A small multi-label image tagger, trained from scratch.
Model: norm layernorm, num experts 8, width 320.
Data: 50862 training examples, 50.6 epochs.
Rows from expert 5 of block 5, named by matrix and row number. Rows with one number belong to one neuron. Each number is 200 + 30 x the weight over its row's rms, rounded and kept within 0 to 999. All counts start at 0. After the name is the row's rms in percent of the matrix's.
# up: expert up (model.blocks.5.mlp.up, 8x320x320), inputs 162-215
# down: expert down (model.blocks.5.mlp.down, 8x320x320, transposed), outputs 162-215
up.121,101,257,212,171,188,164,226,232,172,185,205,152,217,232,218,216,201,168,162,236,171,155,235,166,197,249,172,214,222,172,196,183,250,203,167,214,244,206,156,181,190,211,137,206,189,238,202,187,194,146,188,175,136,200,213
down.121,104,183,276,190,245,150,182,170,170,192,240,198,178,186,167,188,187,186,220,187,208,205,185,233,204,199,193,208,227,164,232,211,178,221,149,190,214,206,165,298,204,183,207,166,220,236,209,174,238,248,148,197,240,162,240
up.122,092,184,157,188,210,229,203,217,191,219,165,209,208,187,164,177,212,200,200,229,212,229,232,177,226,173,200,227,194,151,199,220,210,166,285,135,206,176,188,150,229,213,232,163,212,143,237,219,199,137,204,210,237,228,224
down.122,092,152,148,211,227,175,240,170,158,163,162,274,266,224,197,178,256,200,234,141,165,188,215,192,179,153,231,162,220,181,157,247,173,167,211,200,210,168,166,192,211,202,249,201,221,235,189,146,227,266,212,254,197,170,182
up.123,099,187,225,176,220,176,243,246,228,254,200,188,275,204,181,204,197,182,177,189,198,236,232,237,200,172,205,190,173,172,177,198,206,208,251,180,241,191,246,233,226,178,212,208,149,227,219,159,174,217,140,232,242,198,189
down.123,101,226,179,159,174,139,184,233,210,151,154,266,247,181,179,205,215,187,179,179,198,173,168,190,147,259,170,236,162,166,202,212,147,162,194,260,220,251,200,188,188,209,222,219,211,147,164,177,195,163,227,196,215,150,232
up.124,104,257,172,206,183,180,190,206,213,190,171,136,195,194,186,167,213,244,197,220,178,160,178,199,239,204,195,204,194,246,253,241,204,255,190,152,159,253,188,169,259,180,220,233,186,178,190,211,242,185,210,246,136,164,220
down.124,107,219,209,238,237,187,162,238,221,225,251,169,172,238,214,210,137,172,196,180,238,241,240,218,168,205,251,215,191,174,198,191,141,178,192,208,193,233,257,208,225,191,178,169,238,259,207,264,202,211,206,191,209,217,197
up.125,102,261,224,208,195,165,226,223,173,179,227,200,199,199,160,166,169,171,213,243,234,289,220,176,220,169,184,180,222,191,231,162,170,207,208,158,159,207,215,238,227,214,246,173,245,217,177,185,250,247,258,252,190,233,228
down.125,098,185,163,257,163,185,226,193,197,195,172,250,209,176,270,259,230,194,197,229,193,209,182,185,185,204,193,250,155,197,181,163,258,202,189,234,195,213,179,223,216,183,200,167,190,162,211,197,222,162,255,252,169,159,241
up.126,107,182,200,174,229,219,202,258,166,203,180,230,191,222,232,196,201,175,199,206,213,194,192,213,240,142,254,147,207,199,187,181,214,204,236,245,226,223,263,196,209,226,167,184,240,204,224,211,218,210,217,205,204,197,150
down.126,111,158,159,221,199,219,198,198,239,163,235,183,162,205,195,186,171,240,193,193,168,182,179,259,208,215,223,259,174,216,230,196,186,202,232,211,220,240,209,158,176,253,183,257,225,194,149,212,182,206,259,223,193,190,204
up.127,094,206,221,264,240,242,217,220,224,239,274,140,189,222,207,190,197,184,188,205,160,184,184,225,211,247,182,162,168,188,182,212,218,255,233,193,182,164,232,158,225,224,178,201,199,186,175,164,199,223,189,231,143,185,209
down.127,094,199,194,235,175,184,226,199,216,255,255,200,210,179,213,208,144,219,268,220,226,153,149,194,226,182,144,215,189,251,197,179,221,185,206,210,193,178,229,191,203,195,147,268,192,198,239,224,152,200,197,186,199,132,204
up.128,103,215,230,214,146,229,194,246,242,177,262,193,148,182,156,222,263,167,184,256,189,234,198,226,230,169,155,216,175,202,238,254,197,206,181,229,236,272,214,184,182,216,188,184,221,191,167,173,186,162,176,206,252,179,256
down.128,100,199,134,209,231,186,206,240,264,109,187,218,199,151,200,172,170,189,178,199,199,183,182,209,203,166,190,174,182,205,196,229,210,207,213,158,187,183,231,172,202,181,192,204,188,199,175,219,226,181,154,220,115,285,193
up.129,107,202,238,187,211,173,207,224,220,212,205,165,145,183,175,273,214,206,228,237,180,141,154,206,171,163,225,208,165,207,236,222,163,187,212,161,233,222,206,214,267,199,211,189,213,159,192,221,196,201,191,136,211,203,235
down.129,106,223,178,167,191,214,174,175,210,211,156,167,244,242,190,244,226,212,198,200,233,221,206,228,205,201,204,231,181,202,255,217,227,204,176,260,191,190,186,156,155,260,156,212,194,187,300,189,230,187,239,189,209,172,210
up.130,095,228,261,176,228,128,148,245,170,212,177,228,234,250,162,228,243,209,222,213,209,207,168,192,146,220,206,191,228,220,217,189,266,228,209,181,233,239,197,169,202,232,196,214,226,189,158,210,173,214,202,214,210,216,166
down.130,097,204,155,188,180,172,213,151,211,186,174,218,201,148,182,174,152,197,232,202,205,175,192,171,215,241,174,189,224,141,208,229,241,221,161,228,186,233,234,235,212,210,215,217,181,182,206,226,280,243,274,207,217,220,163
up.131,095,189,155,193,122,179,166,201,154,257,229,211,220,198,187,184,281,199,206,195,204,170,211,261,212,184,165,192,188,192,167,243,233,169,157,173,189,173,247,185,172,182,197,197,204,190,185,173,202,228,192,236,234,181,130
down.131,099,194,199,182,199,173,212,176,170,198,219,172,190,197,178,160,253,202,173,182,210,125,204,185,143,209,146,194,222,137,236,145,231,201,185,218,214,201,171,205,141,224,214,235,193,156,222,148,244,251,156,195,170,170,201
up.132,104,266,214,195,184,181,247,200,220,203,233,174,174,147,189,243,168,193,188,202,177,225,203,177,239,220,204,224,219,229,249,219,180,207,171,182,170,142,250,204,187,234,195,245,231,239,165,129,207,173,163,189,216,136,207
down.132,104,221,176,242,225,171,178,225,199,220,189,210,158,232,213,207,178,172,194,192,181,182,242,230,194,180,214,173,211,153,218,155,194,213,165,244,164,263,212,188,200,201,216,253,210,175,236,204,230,203,230,193,155,180,179
up.133,096,179,187,173,213,116,172,193,181,252,194,218,157,155,195,266,221,261,201,232,203,185,217,227,150,197,213,232,179,206,191,194,179,199,252,185,236,218,257,261,230,260,143,203,186,158,212,199,182,229,196,240,277,233,198
down.133,094,274,193,175,274,237,228,135,178,190,197,199,196,198,192,207,165,224,213,198,196,195,208,209,172,216,272,239,161,192,229,227,237,191,232,161,252,211,150,198,198,248,216,172,291,162,215,237,216,170,193,240,188,218,150
up.134,100,200,176,216,218,189,257,172,147,173,180,196,126,218,148,159,229,234,238,202,191,202,220,147,168,193,155,255,237,142,253,148,196,157,239,210,191,206,200,193,187,189,241,231,245,176,219,209,209,184,204,197,213,185,236
down.134,100,213,209,198,191,202,165,239,199,207,222,175,168,226,216,157,213,188,178,196,208,250,221,232,151,194,191,211,177,244,178,192,168,169,210,175,207,241,180,244,213,157,261,155,201,179,150,183,168,187,173,213,208,195,224
up.135,106,188,125,172,212,167,174,259,224,219,174,215,189,190,221,227,193,215,201,212,189,216,174,204,173,193,226,231,220,191,192,232,164,161,167,194,243,207,210,226,223,235,225,136,237,230,224,201,212,261,214,186,206,122,190
down.135,108,171,233,217,132,208,196,177,215,268,252,176,237,136,139,172,233,156,188,194,216,246,211,220,188,191,216,171,183,164,184,216,188,225,178,228,187,235,165,252,204,260,230,233,222,196,175,230,134,194,182,213,227,147,176
up.136,103,178,222,181,191,206,202,207,206,219,153,278,213,195,212,224,187,240,181,232,235,175,175,195,199,199,137,185,243,198,213,216,162,204,163,215,169,203,227,181,189,230,235,224,179,157,205,213,204,260,203,211,158,230,196
down.136,107,166,199,204,213,230,235,204,199,232,226,177,192,231,237,228,153,210,184,166,157,194,220,218,208,106,177,281,247,261,255,179,171,253,164,200,183,205,278,243,219,205,166,232,184,178,209,205,235,187,231,222,181,265,186
up.137,100,236,109,180,244,211,244,158,231,234,220,204,168,235,254,187,250,225,201,144,240,179,205,215,238,190,147,208,208,207,249,164,142,214,155,210,202,246,276,157,137,168,195,201,183,164,187,229,211,204,187,265,231,175,187
down.137,097,188,217,207,216,192,213,235,214,215,179,281,161,139,234,247,172,224,133,233,231,192,232,189,196,217,181,222,191,219,195,170,164,268,186,164,276,193,176,177,209,216,183,166,226,142,136,188,117,142,217,201,260,187,161
up.138,095,222,175,199,238,171,205,201,223,191,161,170,120,211,229,206,238,181,169,176,155,219,220,242,193,185,185,224,193,191,225,152,172,169,183,182,156,227,218,164,218,210,194,249,197,124,233,208,200,182,181,193,170,211,231
down.138,093,196,166,151,244,198,224,188,243,242,192,226,167,171,142,235,223,247,193,238,192,166,223,218,155,230,216,208,184,238,189,183,222,159,163,196,208,211,178,193,204,183,159,192,237,206,244,209,217,208,208,199,203,141,224
up.139,105,230,258,209,247,194,189,149,188,241,164,169,215,208,233,209,206,209,214,206,217,177,249,172,239,183,188,202,165,204,185,212,208,215,213,176,177,180,167,239,211,207,161,224,196,200,179,221,265,191,221,191,192,195,186
down.139,100,198,219,197,238,216,238,179,225,215,218,217,213,214,178,243,144,193,146,167,170,208,279,199,230,203,241,212,146,241,199,133,243,218,191,232,168,244,196,179,282,214,162,138,179,242,210,200,213,193,200,243,142,249,221
up.140,101,229,223,178,216,250,240,186,176,212,175,173,134,209,206,187,256,213,180,189,172,238,246,189,222,216,230,237,178,172,203,180,180,198,167,201,106,179,174,203,200,193,229,185,267,148,166,254,153,173,187,183,243,274,246
down.140,104,231,184,175,189,190,184,260,175,174,175,222,188,260,254,197,261,237,182,211,189,192,186,160,188,209,200,247,168,159,179,168,218,154,204,249,215,184,198,201,182,234,162,146,176,179,170,268,242,230,201,203,227,208,212
up.141,102,274,194,200,171,203,217,132,222,141,188,154,192,224,152,182,170,218,192,228,190,153,218,177,245,201,150,174,209,227,228,216,216,171,208,241,187,172,193,219,181,237,157,229,201,225,191,177,242,198,175,221,244,175,178
down.141,101,186,215,208,201,200,215,211,183,195,191,209,182,226,272,168,207,133,239,153,202,195,243,182,200,228,209,177,206,115,217,201,222,174,197,201,159,224,245,212,306,198,191,221,172,222,220,213,182,178,213,171,178,184,183
up.142,091,248,193,199,166,182,203,206,225,212,207,222,133,226,180,237,233,174,191,193,172,188,195,230,135,184,189,224,200,252,224,181,185,183,142,206,189,158,197,205,214,148,208,204,189,205,168,266,182,124,204,204,131,209,160
down.142,098,132,221,212,281,202,178,182,207,208,192,192,210,216,204,162,210,209,277,258,180,236,203,160,228,178,225,204,210,226,207,189,250,186,137,202,269,185,149,240,172,194,200,226,189,206,155,192,216,225,192,182,231,238,201
up.143,091,254,204,187,159,213,255,220,182,240,183,162,205,244,140,208,210,254,166,179,239,191,181,176,196,199,208,213,226,219,208,194,191,153,160,190,205,229,220,213,262,170,219,128,201,188,177,257,220,212,148,209,216,175,163
down.143,065,211,181,191,199,173,201,160,164,250,216,195,155,231,206,190,192,178,295,222,159,177,195,213,192,257,197,177,228,195,187,217,228,226,159,148,175,227,174,197,175,222,192,156,154,216,193,206,228,162,180,192,214,178,151
up.144,103,213,178,219,183,198,176,197,175,188,157,203,182,236,190,241,200,254,182,190,235,202,161,186,198,236,239,147,218,255,151,168,266,169,207,201,157,198,225,183,165,174,250,216,212,191,160,235,207,172,241,208,233,136,173
down.144,105,193,229,206,273,212,172,224,173,205,211,144,244,197,238,214,170,236,160,171,170,222,190,179,227,233,241,171,226,233,173,220,214,176,207,240,213,201,228,211,221,173,201,153,162,171,196,202,182,182,239,182,149,198,172
up.145,097,224,218,203,152,170,202,168,235,190,199,153,187,219,203,190,216,253,234,209,250,203,208,190,180,209,222,201,184,137,270,203,224,187,193,134,200,140,252,198,245,204,203,254,194,237,208,226,170,182,217,161,218,184,225
down.145,096,161,237,242,195,174,146,207,148,214,215,244,281,149,167,165,162,201,198,210,147,176,187,184,164,220,215,211,220,232,199,182,230,231,214,212,225,214,197,226,230,183,199,183,191,159,189,180,201,206,197,211,222,173,228
up.146,101,276,183,188,183,176,187,219,211,226,188,185,210,188,180,231,201,157,197,180,214,190,178,191,153,221,195,181,194,261,180,152,211,185,250,183,218,120,185,205,221,214,222,192,226,174,160,212,154,224,176,188,180,158,173
down.146,106,141,185,192,231,190,210,241,227,175,183,159,217,135,205,203,218,142,235,209,190,250,221,195,239,162,145,201,239,247,173,155,213,170,203,204,225,206,160,200,216,233,207,189,200,222,203,235,191,214,179,183,211,204,232
up.147,100,216,165,166,152,224,220,185,201,196,153,205,177,227,165,193,234,254,192,248,215,229,214,177,193,204,222,244,185,180,193,195,215,172,210,229,168,194,206,186,219,144,238,193,200,220,201,154,172,189,185,234,179,160,233
down.147,105,221,219,187,210,128,197,195,197,210,222,183,192,244,155,224,237,243,204,191,216,223,202,193,186,213,212,192,199,181,225,167,183,215,246,169,190,202,164,200,228,181,155,170,162,187,169,163,169,213,236,188,171,188,274
up.148,093,224,174,204,207,200,212,124,203,190,213,186,195,259,173,223,233,180,197,230,172,164,209,241,205,140,239,219,165,222,218,234,198,178,225,152,178,217,158,152,168,229,229,234,197,250,253,192,164,167,180,246,232,231,216
down.148,093,225,244,212,225,224,200,201,246,180,254,192,173,252,195,182,161,224,196,141,192,223,187,174,219,200,191,203,211,231,211,178,188,182,227,145,170,181,203,211,220,158,211,137,167,170,183,205,208,209,230,173,185,231,196
up.149,102,235,158,184,198,161,172,181,217,170,226,199,203,234,161,218,197,179,146,143,184,242,220,230,151,199,210,200,203,221,201,198,164,205,219,182,185,207,196,241,182,179,180,216,243,178,234,277,237,202,130,210,194,217,198
down.149,109,213,208,190,198,190,233,221,187,146,184,169,167,234,122,256,138,212,199,185,192,235,228,233,199,181,160,250,234,161,207,173,187,230,182,170,250,200,182,170,214,236,251,186,215,173,231,269,197,226,205,197,189,194,217
up.150,105,233,225,223,182,201,211,198,203,146,200,224,268,184,206,209,226,170,187,224,199,264,182,209,172,174,180,215,194,199,198,213,218,155,233,207,223,219,245,160,224,228,262,242,186,216,162,195,222,211,206,171,210,196,222
down.150,110,204,226,170,178,198,212,274,197,198,200,159,247,212,227,227,224,206,188,190,225,188,147,228,167,190,186,238,188,161,188,201,136,185,223,261,210,246,253,199,227,238,216,159,137,173,212,191,275,224,163,189,168,230,177
up.151,091,185,149,228,175,183,205,212,181,168,220,220,181,236,201,164,220,164,213,185,207,185,175,225,215,149,197,211,128,138,242,211,204,272,204,176,200,206,237,224,222,246,207,217,198,216,234,250,180,217,193,183,199,178,196
down.151,092,233,185,215,195,215,171,205,202,219,203,236,216,207,235,219,239,206,214,169,204,251,211,200,229,172,237,146,202,209,165,231,164,192,141,191,194,255,193,212,230,152,251,210,194,149,238,250,225,202,172,193,184,246,195
up.152,098,245,158,201,197,183,187,190,213,214,192,205,184,160,188,279,166,229,204,160,115,215,176,208,206,174,211,178,189,151,173,219,197,163,192,189,199,229,176,197,180,225,232,228,205,191,190,182,171,203,173,214,223,235,230
down.152,092,219,278,150,180,168,206,193,221,214,150,179,176,156,257,147,207,215,177,191,193,251,172,171,195,210,195,170,224,177,254,222,185,225,244,205,210,227,189,204,214,169,218,216,210,191,263,198,201,235,193,200,169,183,203
up.153,102,232,269,210,157,183,163,211,227,175,188,185,184,178,234,216,199,192,196,187,214,246,228,204,174,197,210,259,195,243,170,215,236,249,210,173,198,256,164,168,198,225,186,232,153,162,203,189,257,199,197,200,210,229,215
down.153,107,235,214,245,140,178,139,192,175,204,155,185,181,225,190,209,176,186,197,142,181,214,216,224,155,199,242,197,272,138,225,213,120,192,149,226,232,205,189,279,221,173,271,164,155,222,130,138,191,223,164,188,177,171,259
up.154,104,164,211,220,204,235,171,170,189,223,217,233,211,277,229,166,228,226,238,198,195,167,197,171,180,219,219,256,178,265,265,217,198,177,182,180,207,233,245,231,158,225,214,242,158,217,183,229,180,163,247,215,243,235,196
down.154,099,160,206,185,225,189,204,150,205,195,229,239,199,236,242,232,200,172,157,179,193,227,202,227,204,174,191,160,234,191,187,173,174,208,207,212,210,187,151,252,229,201,150,152,238,209,165,137,248,219,165,164,194,225,119
up.155,099,230,176,235,253,175,166,195,181,214,233,202,180,232,233,230,158,177,136,208,188,234,215,191,199,208,248,217,164,217,229,237,206,225,181,182,194,222,214,227,179,186,210,222,226,190,161,272,197,246,183,242,169,177,174
down.155,097,233,196,131,207,190,162,251,181,162,143,208,89,226,170,192,131,194,199,174,251,182,190,165,190,222,259,165,200,157,171,180,154,259,195,232,187,214,240,178,160,233,207,225,140,231,218,203,205,215,184,211,201,244,213
up.156,098,184,219,216,150,222,235,172,166,201,220,214,236,116,239,256,204,237,190,185,178,223,127,238,174,239,164,225,234,206,228,232,185,209,225,195,262,194,182,163,167,197,202,171,183,223,219,183,193,177,136,228,175,200,190
down.156,093,241,216,205,226,161,175,220,216,193,219,173,233,134,200,214,217,233,211,228,223,151,195,202,152,173,218,186,187,238,191,193,211,184,251,203,201,168,200,143,176,202,173,217,238,218,203,161,196,161,205,193,263,197,173
up.157,095,244,229,166,254,265,179,221,212,239,212,186,178,195,229,155,226,241,210,178,191,225,207,166,217,220,178,163,209,205,281,225,166,191,192,188,173,206,171,227,217,190,256,187,169,194,279,220,185,180,220,211,225,149,209
down.157,086,179,228,237,204,151,188,182,112,174,154,184,198,256,201,175,235,175,175,201,173,194,247,208,236,225,200,198,199,192,165,219,200,203,196,156,203,205,264,175,191,143,175,169,169,193,158,181,210,181,214,232,153,163,188
up.158,097,207,237,167,220,249,212,222,304,218,196,253,209,215,153,220,223,187,211,189,260,156,205,143,209,217,207,203,212,169,183,224,170,267,216,201,179,232,189,176,165,262,212,171,202,191,191,184,212,161,181,226,192,187,194
down.158,101,201,168,187,226,167,206,203,224,222,179,227,165,212,130,246,203,216,226,180,184,247,194,255,197,217,190,166,172,209,195,225,154,202,211,196,192,224,216,243,241,216,183,169,195,242,178,223,172,221,226,188,195,199,231
up.159,094,189,242,210,154,204,198,224,174,175,177,214,203,193,194,222,171,189,178,178,228,178,205,214,163,226,215,187,168,152,176,218,232,177,185,201,214,181,231,218,250,210,235,214,165,192,142,182,195,237,253,205,214,250,196
down.159,092,222,176,221,212,142,195,221,201,247,155,206,260,252,219,131,196,194,206,177,138,208,170,165,168,185,184,187,213,209,202,226,235,202,235,233,183,213,185,216,223,204,144,212,203,231,198,246,254,206,154,208,204,227,221
up.160,099,175,183,234,169,179,202,157,165,252,189,228,213,217,237,191,212,171,168,232,251,205,244,243,216,185,194,221,176,197,206,191,155,226,230,195,244,176,142,162,192,135,150,131,236,160,200,200,203,189,221,242,212,238,188
down.160,103,175,224,166,222,206,154,244,207,168,222,177,192,182,220,247,207,177,263,158,156,237,202,217,158,220,194,213,228,244,171,258,158,220,192,221,229,228,138,175,222,194,215,209,201,185,199,143,209,115,154,178,188,175,187
up.161,100,227,216,200,174,214,184,159,199,196,206,178,235,212,186,199,205,170,184,224,206,214,176,230,217,216,231,191,213,178,159,223,267,198,215,198,195,203,157,270,188,175,221,170,215,227,177,228,227,204,236,170,159,214,129
down.161,110,205,249,180,233,146,182,191,192,134,198,240,272,133,209,188,176,192,278,181,190,253,193,170,212,179,193,221,220,194,208,225,168,205,156,137,277,187,196,194,244,188,208,267,226,225,230,152,239,180,227,205,166,216,166
up.162,102,207,198,193,201,224,173,225,138,211,157,206,197,174,187,246,184,137,165,245,225,249,169,198,218,200,195,259,208,147,196,209,223,204,187,155,187,260,211,268,137,250,195,196,183,166,215,229,192,175,250,272,220,206,229
down.162,106,186,193,235,175,172,185,239,238,235,181,188,225,139,209,176,190,253,213,186,240,231,225,203,130,169,203,203,179,202,170,233,167,199,179,214,209,166,165,163,187,221,211,249,206,150,173,191,215,240,172,183,168,137,189
up.163,095,184,240,154,194,153,147,216,237,213,206,197,251,181,250,211,181,253,172,157,199,235,206,245,198,190,216,188,195,193,224,200,229,161,206,257,170,232,191,209,267,175,224,231,235,178,164,157,224,171,213,235,177,201,226
down.163,095,216,162,158,213,213,210,208,191,195,195,201,156,230,173,108,221,125,236,202,191,179,278,206,141,198,218,177,195,197,193,200,210,160,226,193,212,211,215,162,232,149,198,158,253,176,131,212,189,243,187,208,199,193,173
up.164,099,163,189,206,185,199,193,221,223,181,235,257,210,167,215,213,224,146,201,222,182,236,174,173,218,196,186,209,223,234,257,201,256,191,153,212,197,225,182,252,180,172,172,280,236,143,227,241,206,158,163,226,207,183,225
down.164,106,198,240,245,201,258,158,208,207,181,169,225,213,234,232,194,156,203,201,205,200,208,213,230,185,190,183,171,229,172,228,214,218,198,246,137,153,199,185,213,227,199,206,238,206,243,239,204,171,185,188,219,141,146,231
up.165,098,254,182,183,172,162,163,194,214,211,219,149,194,158,237,231,240,261,137,207,162,189,260,193,168,211,207,194,186,196,194,192,177,200,202,232,192,184,157,181,248,189,187,197,216,234,249,205,224,175,233,175,212,216,171
down.165,101,212,162,196,198,224,231,167,202,200,196,184,251,201,216,174,204,241,215,193,205,121,195,231,213,212,240,180,177,200,192,210,250,190,220,180,196,155,208,245,184,208,199,202,157,234,153,206,252,190,227,190,211,211,143
up.166,097,182,190,252,249,240,216,193,155,206,194,233,181,184,216,180,161,216,233,229,176,182,210,173,254,212,214,234,241,185,175,201,178,190,167,181,187,188,199,213,210,228,218,193,170,198,185,198,197,193,198,248,263,188,173
down.166,098,231,183,204,187,202,244,228,170,251,267,241,182,197,228,188,236,205,227,190,208,182,226,183,210,171,149,250,282,171,159,132,163,166,211,188,219,208,194,161,186,210,207,201,171,212,179,170,144,213,230,229,226,231,190
up.167,103,186,228,162,170,237,201,187,190,213,200,152,221,210,249,184,211,212,182,272,274,244,163,222,220,198,204,230,206,231,191,108,158,261,201,173,139,207,238,200,103,188,263,212,217,212,215,189,209,219,128,241,145,215,209
down.167,102,226,198,176,205,198,198,263,212,180,167,183,187,254,237,192,233,174,206,200,218,214,156,231,203,173,192,240,237,193,203,253,209,151,223,261,160,208,218,215,202,200,149,143,193,218,154,223,254,240,182,216,195,191,191
up.168,091,161,236,217,208,243,148,169,183,240,210,235,146,205,208,180,175,139,219,158,223,168,237,219,254,131,196,180,262,204,266,176,178,166,209,205,182,186,239,196,161,235,212,202,174,222,181,218,172,210,220,217,167,235,192
down.168,085,232,214,187,187,288,224,218,203,193,224,211,181,209,130,149,157,217,241,185,169,218,156,177,139,234,222,165,173,165,161,170,220,202,178,247,123,207,200,213,169,206,155,202,229,174,223,245,185,216,220,212,219,230,254
up.169,098,148,193,212,161,207,210,225,230,230,246,218,205,194,170,196,205,183,192,165,191,132,213,181,170,216,237,167,144,181,188,241,242,176,191,208,186,193,211,206,274,189,209,215,230,198,203,214,178,235,183,242,230,166,217
down.169,089,159,191,196,198,159,227,201,192,205,140,157,195,262,175,204,216,159,200,212,185,224,226,188,218,221,166,172,175,165,214,170,187,184,207,171,193,206,209,256,200,205,277,221,215,213,285,180,185,181,165,223,147,232,197
up.170,098,140,123,192,205,211,224,217,235,144,209,169,242,227,220,174,160,200,179,199,182,210,181,206,229,182,211,228,141,190,197,187,194,165,207,160,199,162,197,218,170,230,114,109,205,174,270,180,237,229,163,186,224,235,174
down.170,096,171,242,183,181,276,244,167,216,192,213,188,193,167,238,241,252,202,211,152,231,195,223,227,259,240,189,157,145,198,242,238,269,231,243,220,179,237,229,190,166,186,249,251,198,271,171,181,178,174,264,159,177,191,173
up.171,111,197,178,241,208,158,221,185,213,190,168,161,269,152,224,154,215,111,231,172,172,182,185,167,159,192,171,166,154,196,182,199,180,253,190,146,193,172,180,230,199,199,237,249,226,233,201,212,194,190,194,182,186,200,199
down.171,107,200,257,257,220,177,257,180,232,206,171,160,182,196,183,229,242,170,187,166,194,236,151,212,213,195,155,199,205,224,153,219,234,179,163,205,95,192,186,179,225,148,263,203,191,192,246,229,146,213,188,248,224,184,205
up.172,100,250,150,192,180,213,235,229,213,220,262,134,230,181,195,182,223,179,205,213,172,190,243,201,213,213,203,191,179,201,231,228,165,244,213,170,197,249,109,202,156,178,195,212,208,198,258,223,172,185,194,159,182,201,174
down.172,100,245,177,168,209,192,156,246,199,184,192,216,161,189,192,196,147,203,185,235,175,160,146,158,210,227,174,146,209,203,160,164,201,213,183,261,186,183,196,196,236,218,222,142,193,204,235,204,195,222,181,181,245,182,189
up.173,103,218,165,173,202,114,167,186,195,209,135,265,175,235,194,141,183,184,197,178,191,230,207,243,254,156,190,223,222,200,192,197,202,155,167,204,222,192,228,180,191,177,201,179,205,210,253,221,196,245,254,201,233,210,267
down.173,108,234,165,201,225,210,223,168,190,187,195,175,186,164,222,207,162,170,162,256,156,205,223,152,192,244,187,160,213,175,218,231,162,257,163,206,180,252,229,227,155,195,190,247,212,243,149,207,234,147,210,229,198,205,211
up.174,095,213,101,106,247,167,187,188,163,194,186,249,189,248,152,171,181,191,237,178,216,193,177,188,210,178,232,226,221,181,179,213,206,221,224,209,204,202,205,271,154,201,216,191,200,239,213,178,213,186,200,186,213,229,148
down.174,099,169,165,177,227,123,225,206,199,236,183,197,187,146,224,233,213,148,193,219,203,206,216,170,225,182,203,208,185,191,200,193,177,188,191,185,208,237,239,183,182,241,194,231,189,214,175,219,218,219,165,188,191,217,187
up.175,100,203,171,194,177,171,263,234,188,138,195,179,220,192,231,205,253,257,189,218,185,198,198,210,159,167,151,226,150,186,235,238,119,195,201,198,185,249,185,158,225,205,187,200,207,183,143,168,215,233,197,263,169,138,196
down.175,097,199,169,192,217,237,139,186,216,166,201,212,193,200,116,227,170,147,220,248,232,163,184,179,181,262,223,244,188,128,230,228,192,153,174,195,198,236,182,197,209,192,262,215,218,185,235,194,183,219,221,202,146,242,262
up.176,095,218,223,195,174,194,244,170,210,251,168,236,219,188,264,243,172,225,151,230,179,231,184,192,235,234,119,227,206,183,213,202,191,172,167,195,173,178,206,179,209,256,171,191,181,141,186,159,230,162,251,274,176,203,222
down.176,093,168,180,250,182,158,167,251,209,213,188,220,237,192,188,204,230,202,237,165,151,242,271,202,148,182,234,169,205,184,230,207,159,199,178,224,193,197,180,184,202,205,202,243,225,122,185,181,223,232,185,209,150,208,273
up.177,100,263,183,208,206,187,189,195,167,229,228,203,273,197,160,195,235,195,184,213,171,211,191,190,177,204,232,169,195,208,205,256,233,229,233,206,169,166,186,207,262,177,294,198,210,236,217,211,137,213,229,179,245,172,181
down.177,102,162,188,232,182,202,210,177,215,259,200,252,185,215,259,210,154,213,252,207,250,230,188,194,198,203,183,117,208,155,184,210,182,190,178,143,234,190,230,147,229,208,179,212,217,133,180,168,189,210,219,203,184,235,187
up.178,090,218,205,178,176,221,182,192,210,207,198,185,209,200,233,170,162,239,181,190,160,175,181,252,199,189,195,200,177,183,208,206,233,173,205,228,199,168,189,255,208,177,213,208,231,197,257,184,172,221,211,241,217,191,211
down.178,087,201,175,181,181,193,241,175,191,254,172,223,165,173,177,245,210,168,207,192,194,202,268,135,192,217,193,202,197,180,116,205,178,187,219,194,129,184,200,246,225,231,226,211,225,181,177,170,200,222,231,215,194,219,190
up.179,092,213,210,173,187,225,198,233,213,273,207,224,150,169,191,204,249,199,171,193,235,189,184,197,208,238,203,192,145,187,173,199,163,220,202,194,174,213,206,178,189,200,177,188,239,221,247,240,177,191,199,214,230,215,216
down.179,096,190,211,195,234,157,183,216,130,227,174,146,222,158,255,199,188,231,225,183,178,178,198,164,223,203,135,216,207,197,166,206,250,177,199,195,207,187,199,185,194,253,201,182,208,166,260,180,208,161,221,168,161,213,206
up.180,102,183,206,208,220,243,261,169,228,149,202,194,174,197,205,220,213,71,201,213,240,185,192,223,210,187,151,215,213,200,189,203,182,155,191,189,197,218,210,196,181,166,257,221,179,169,222,214,230,189,162,227,209,240,164
down.180,099,219,205,200,201,157,197,216,194,182,205,182,185,192,188,194,216,164,173,226,251,213,159,228,192,203,210,220,177,219,214,165,181,193,191,241,200,234,146,226,243,167,187,171,201,196,195,257,229,194,172,170,204,152,176
up.181,094,177,245,135,192,189,249,145,189,181,183,162,195,202,208,188,238,188,219,155,241,197,186,180,205,219,225,161,241,206,185,235,272,251,201,186,175,228,214,244,194,197,211,147,220,304,239,220,230,215,157,192,178,194,217
down.181,094,207,260,226,159,213,224,237,209,243,217,204,216,189,150,208,211,199,184,214,206,163,197,194,195,272,242,188,208,166,169,167,204,209,212,160,154,193,153,181,213,215,228,159,193,207,127,173,194,291,238,195,218,201,215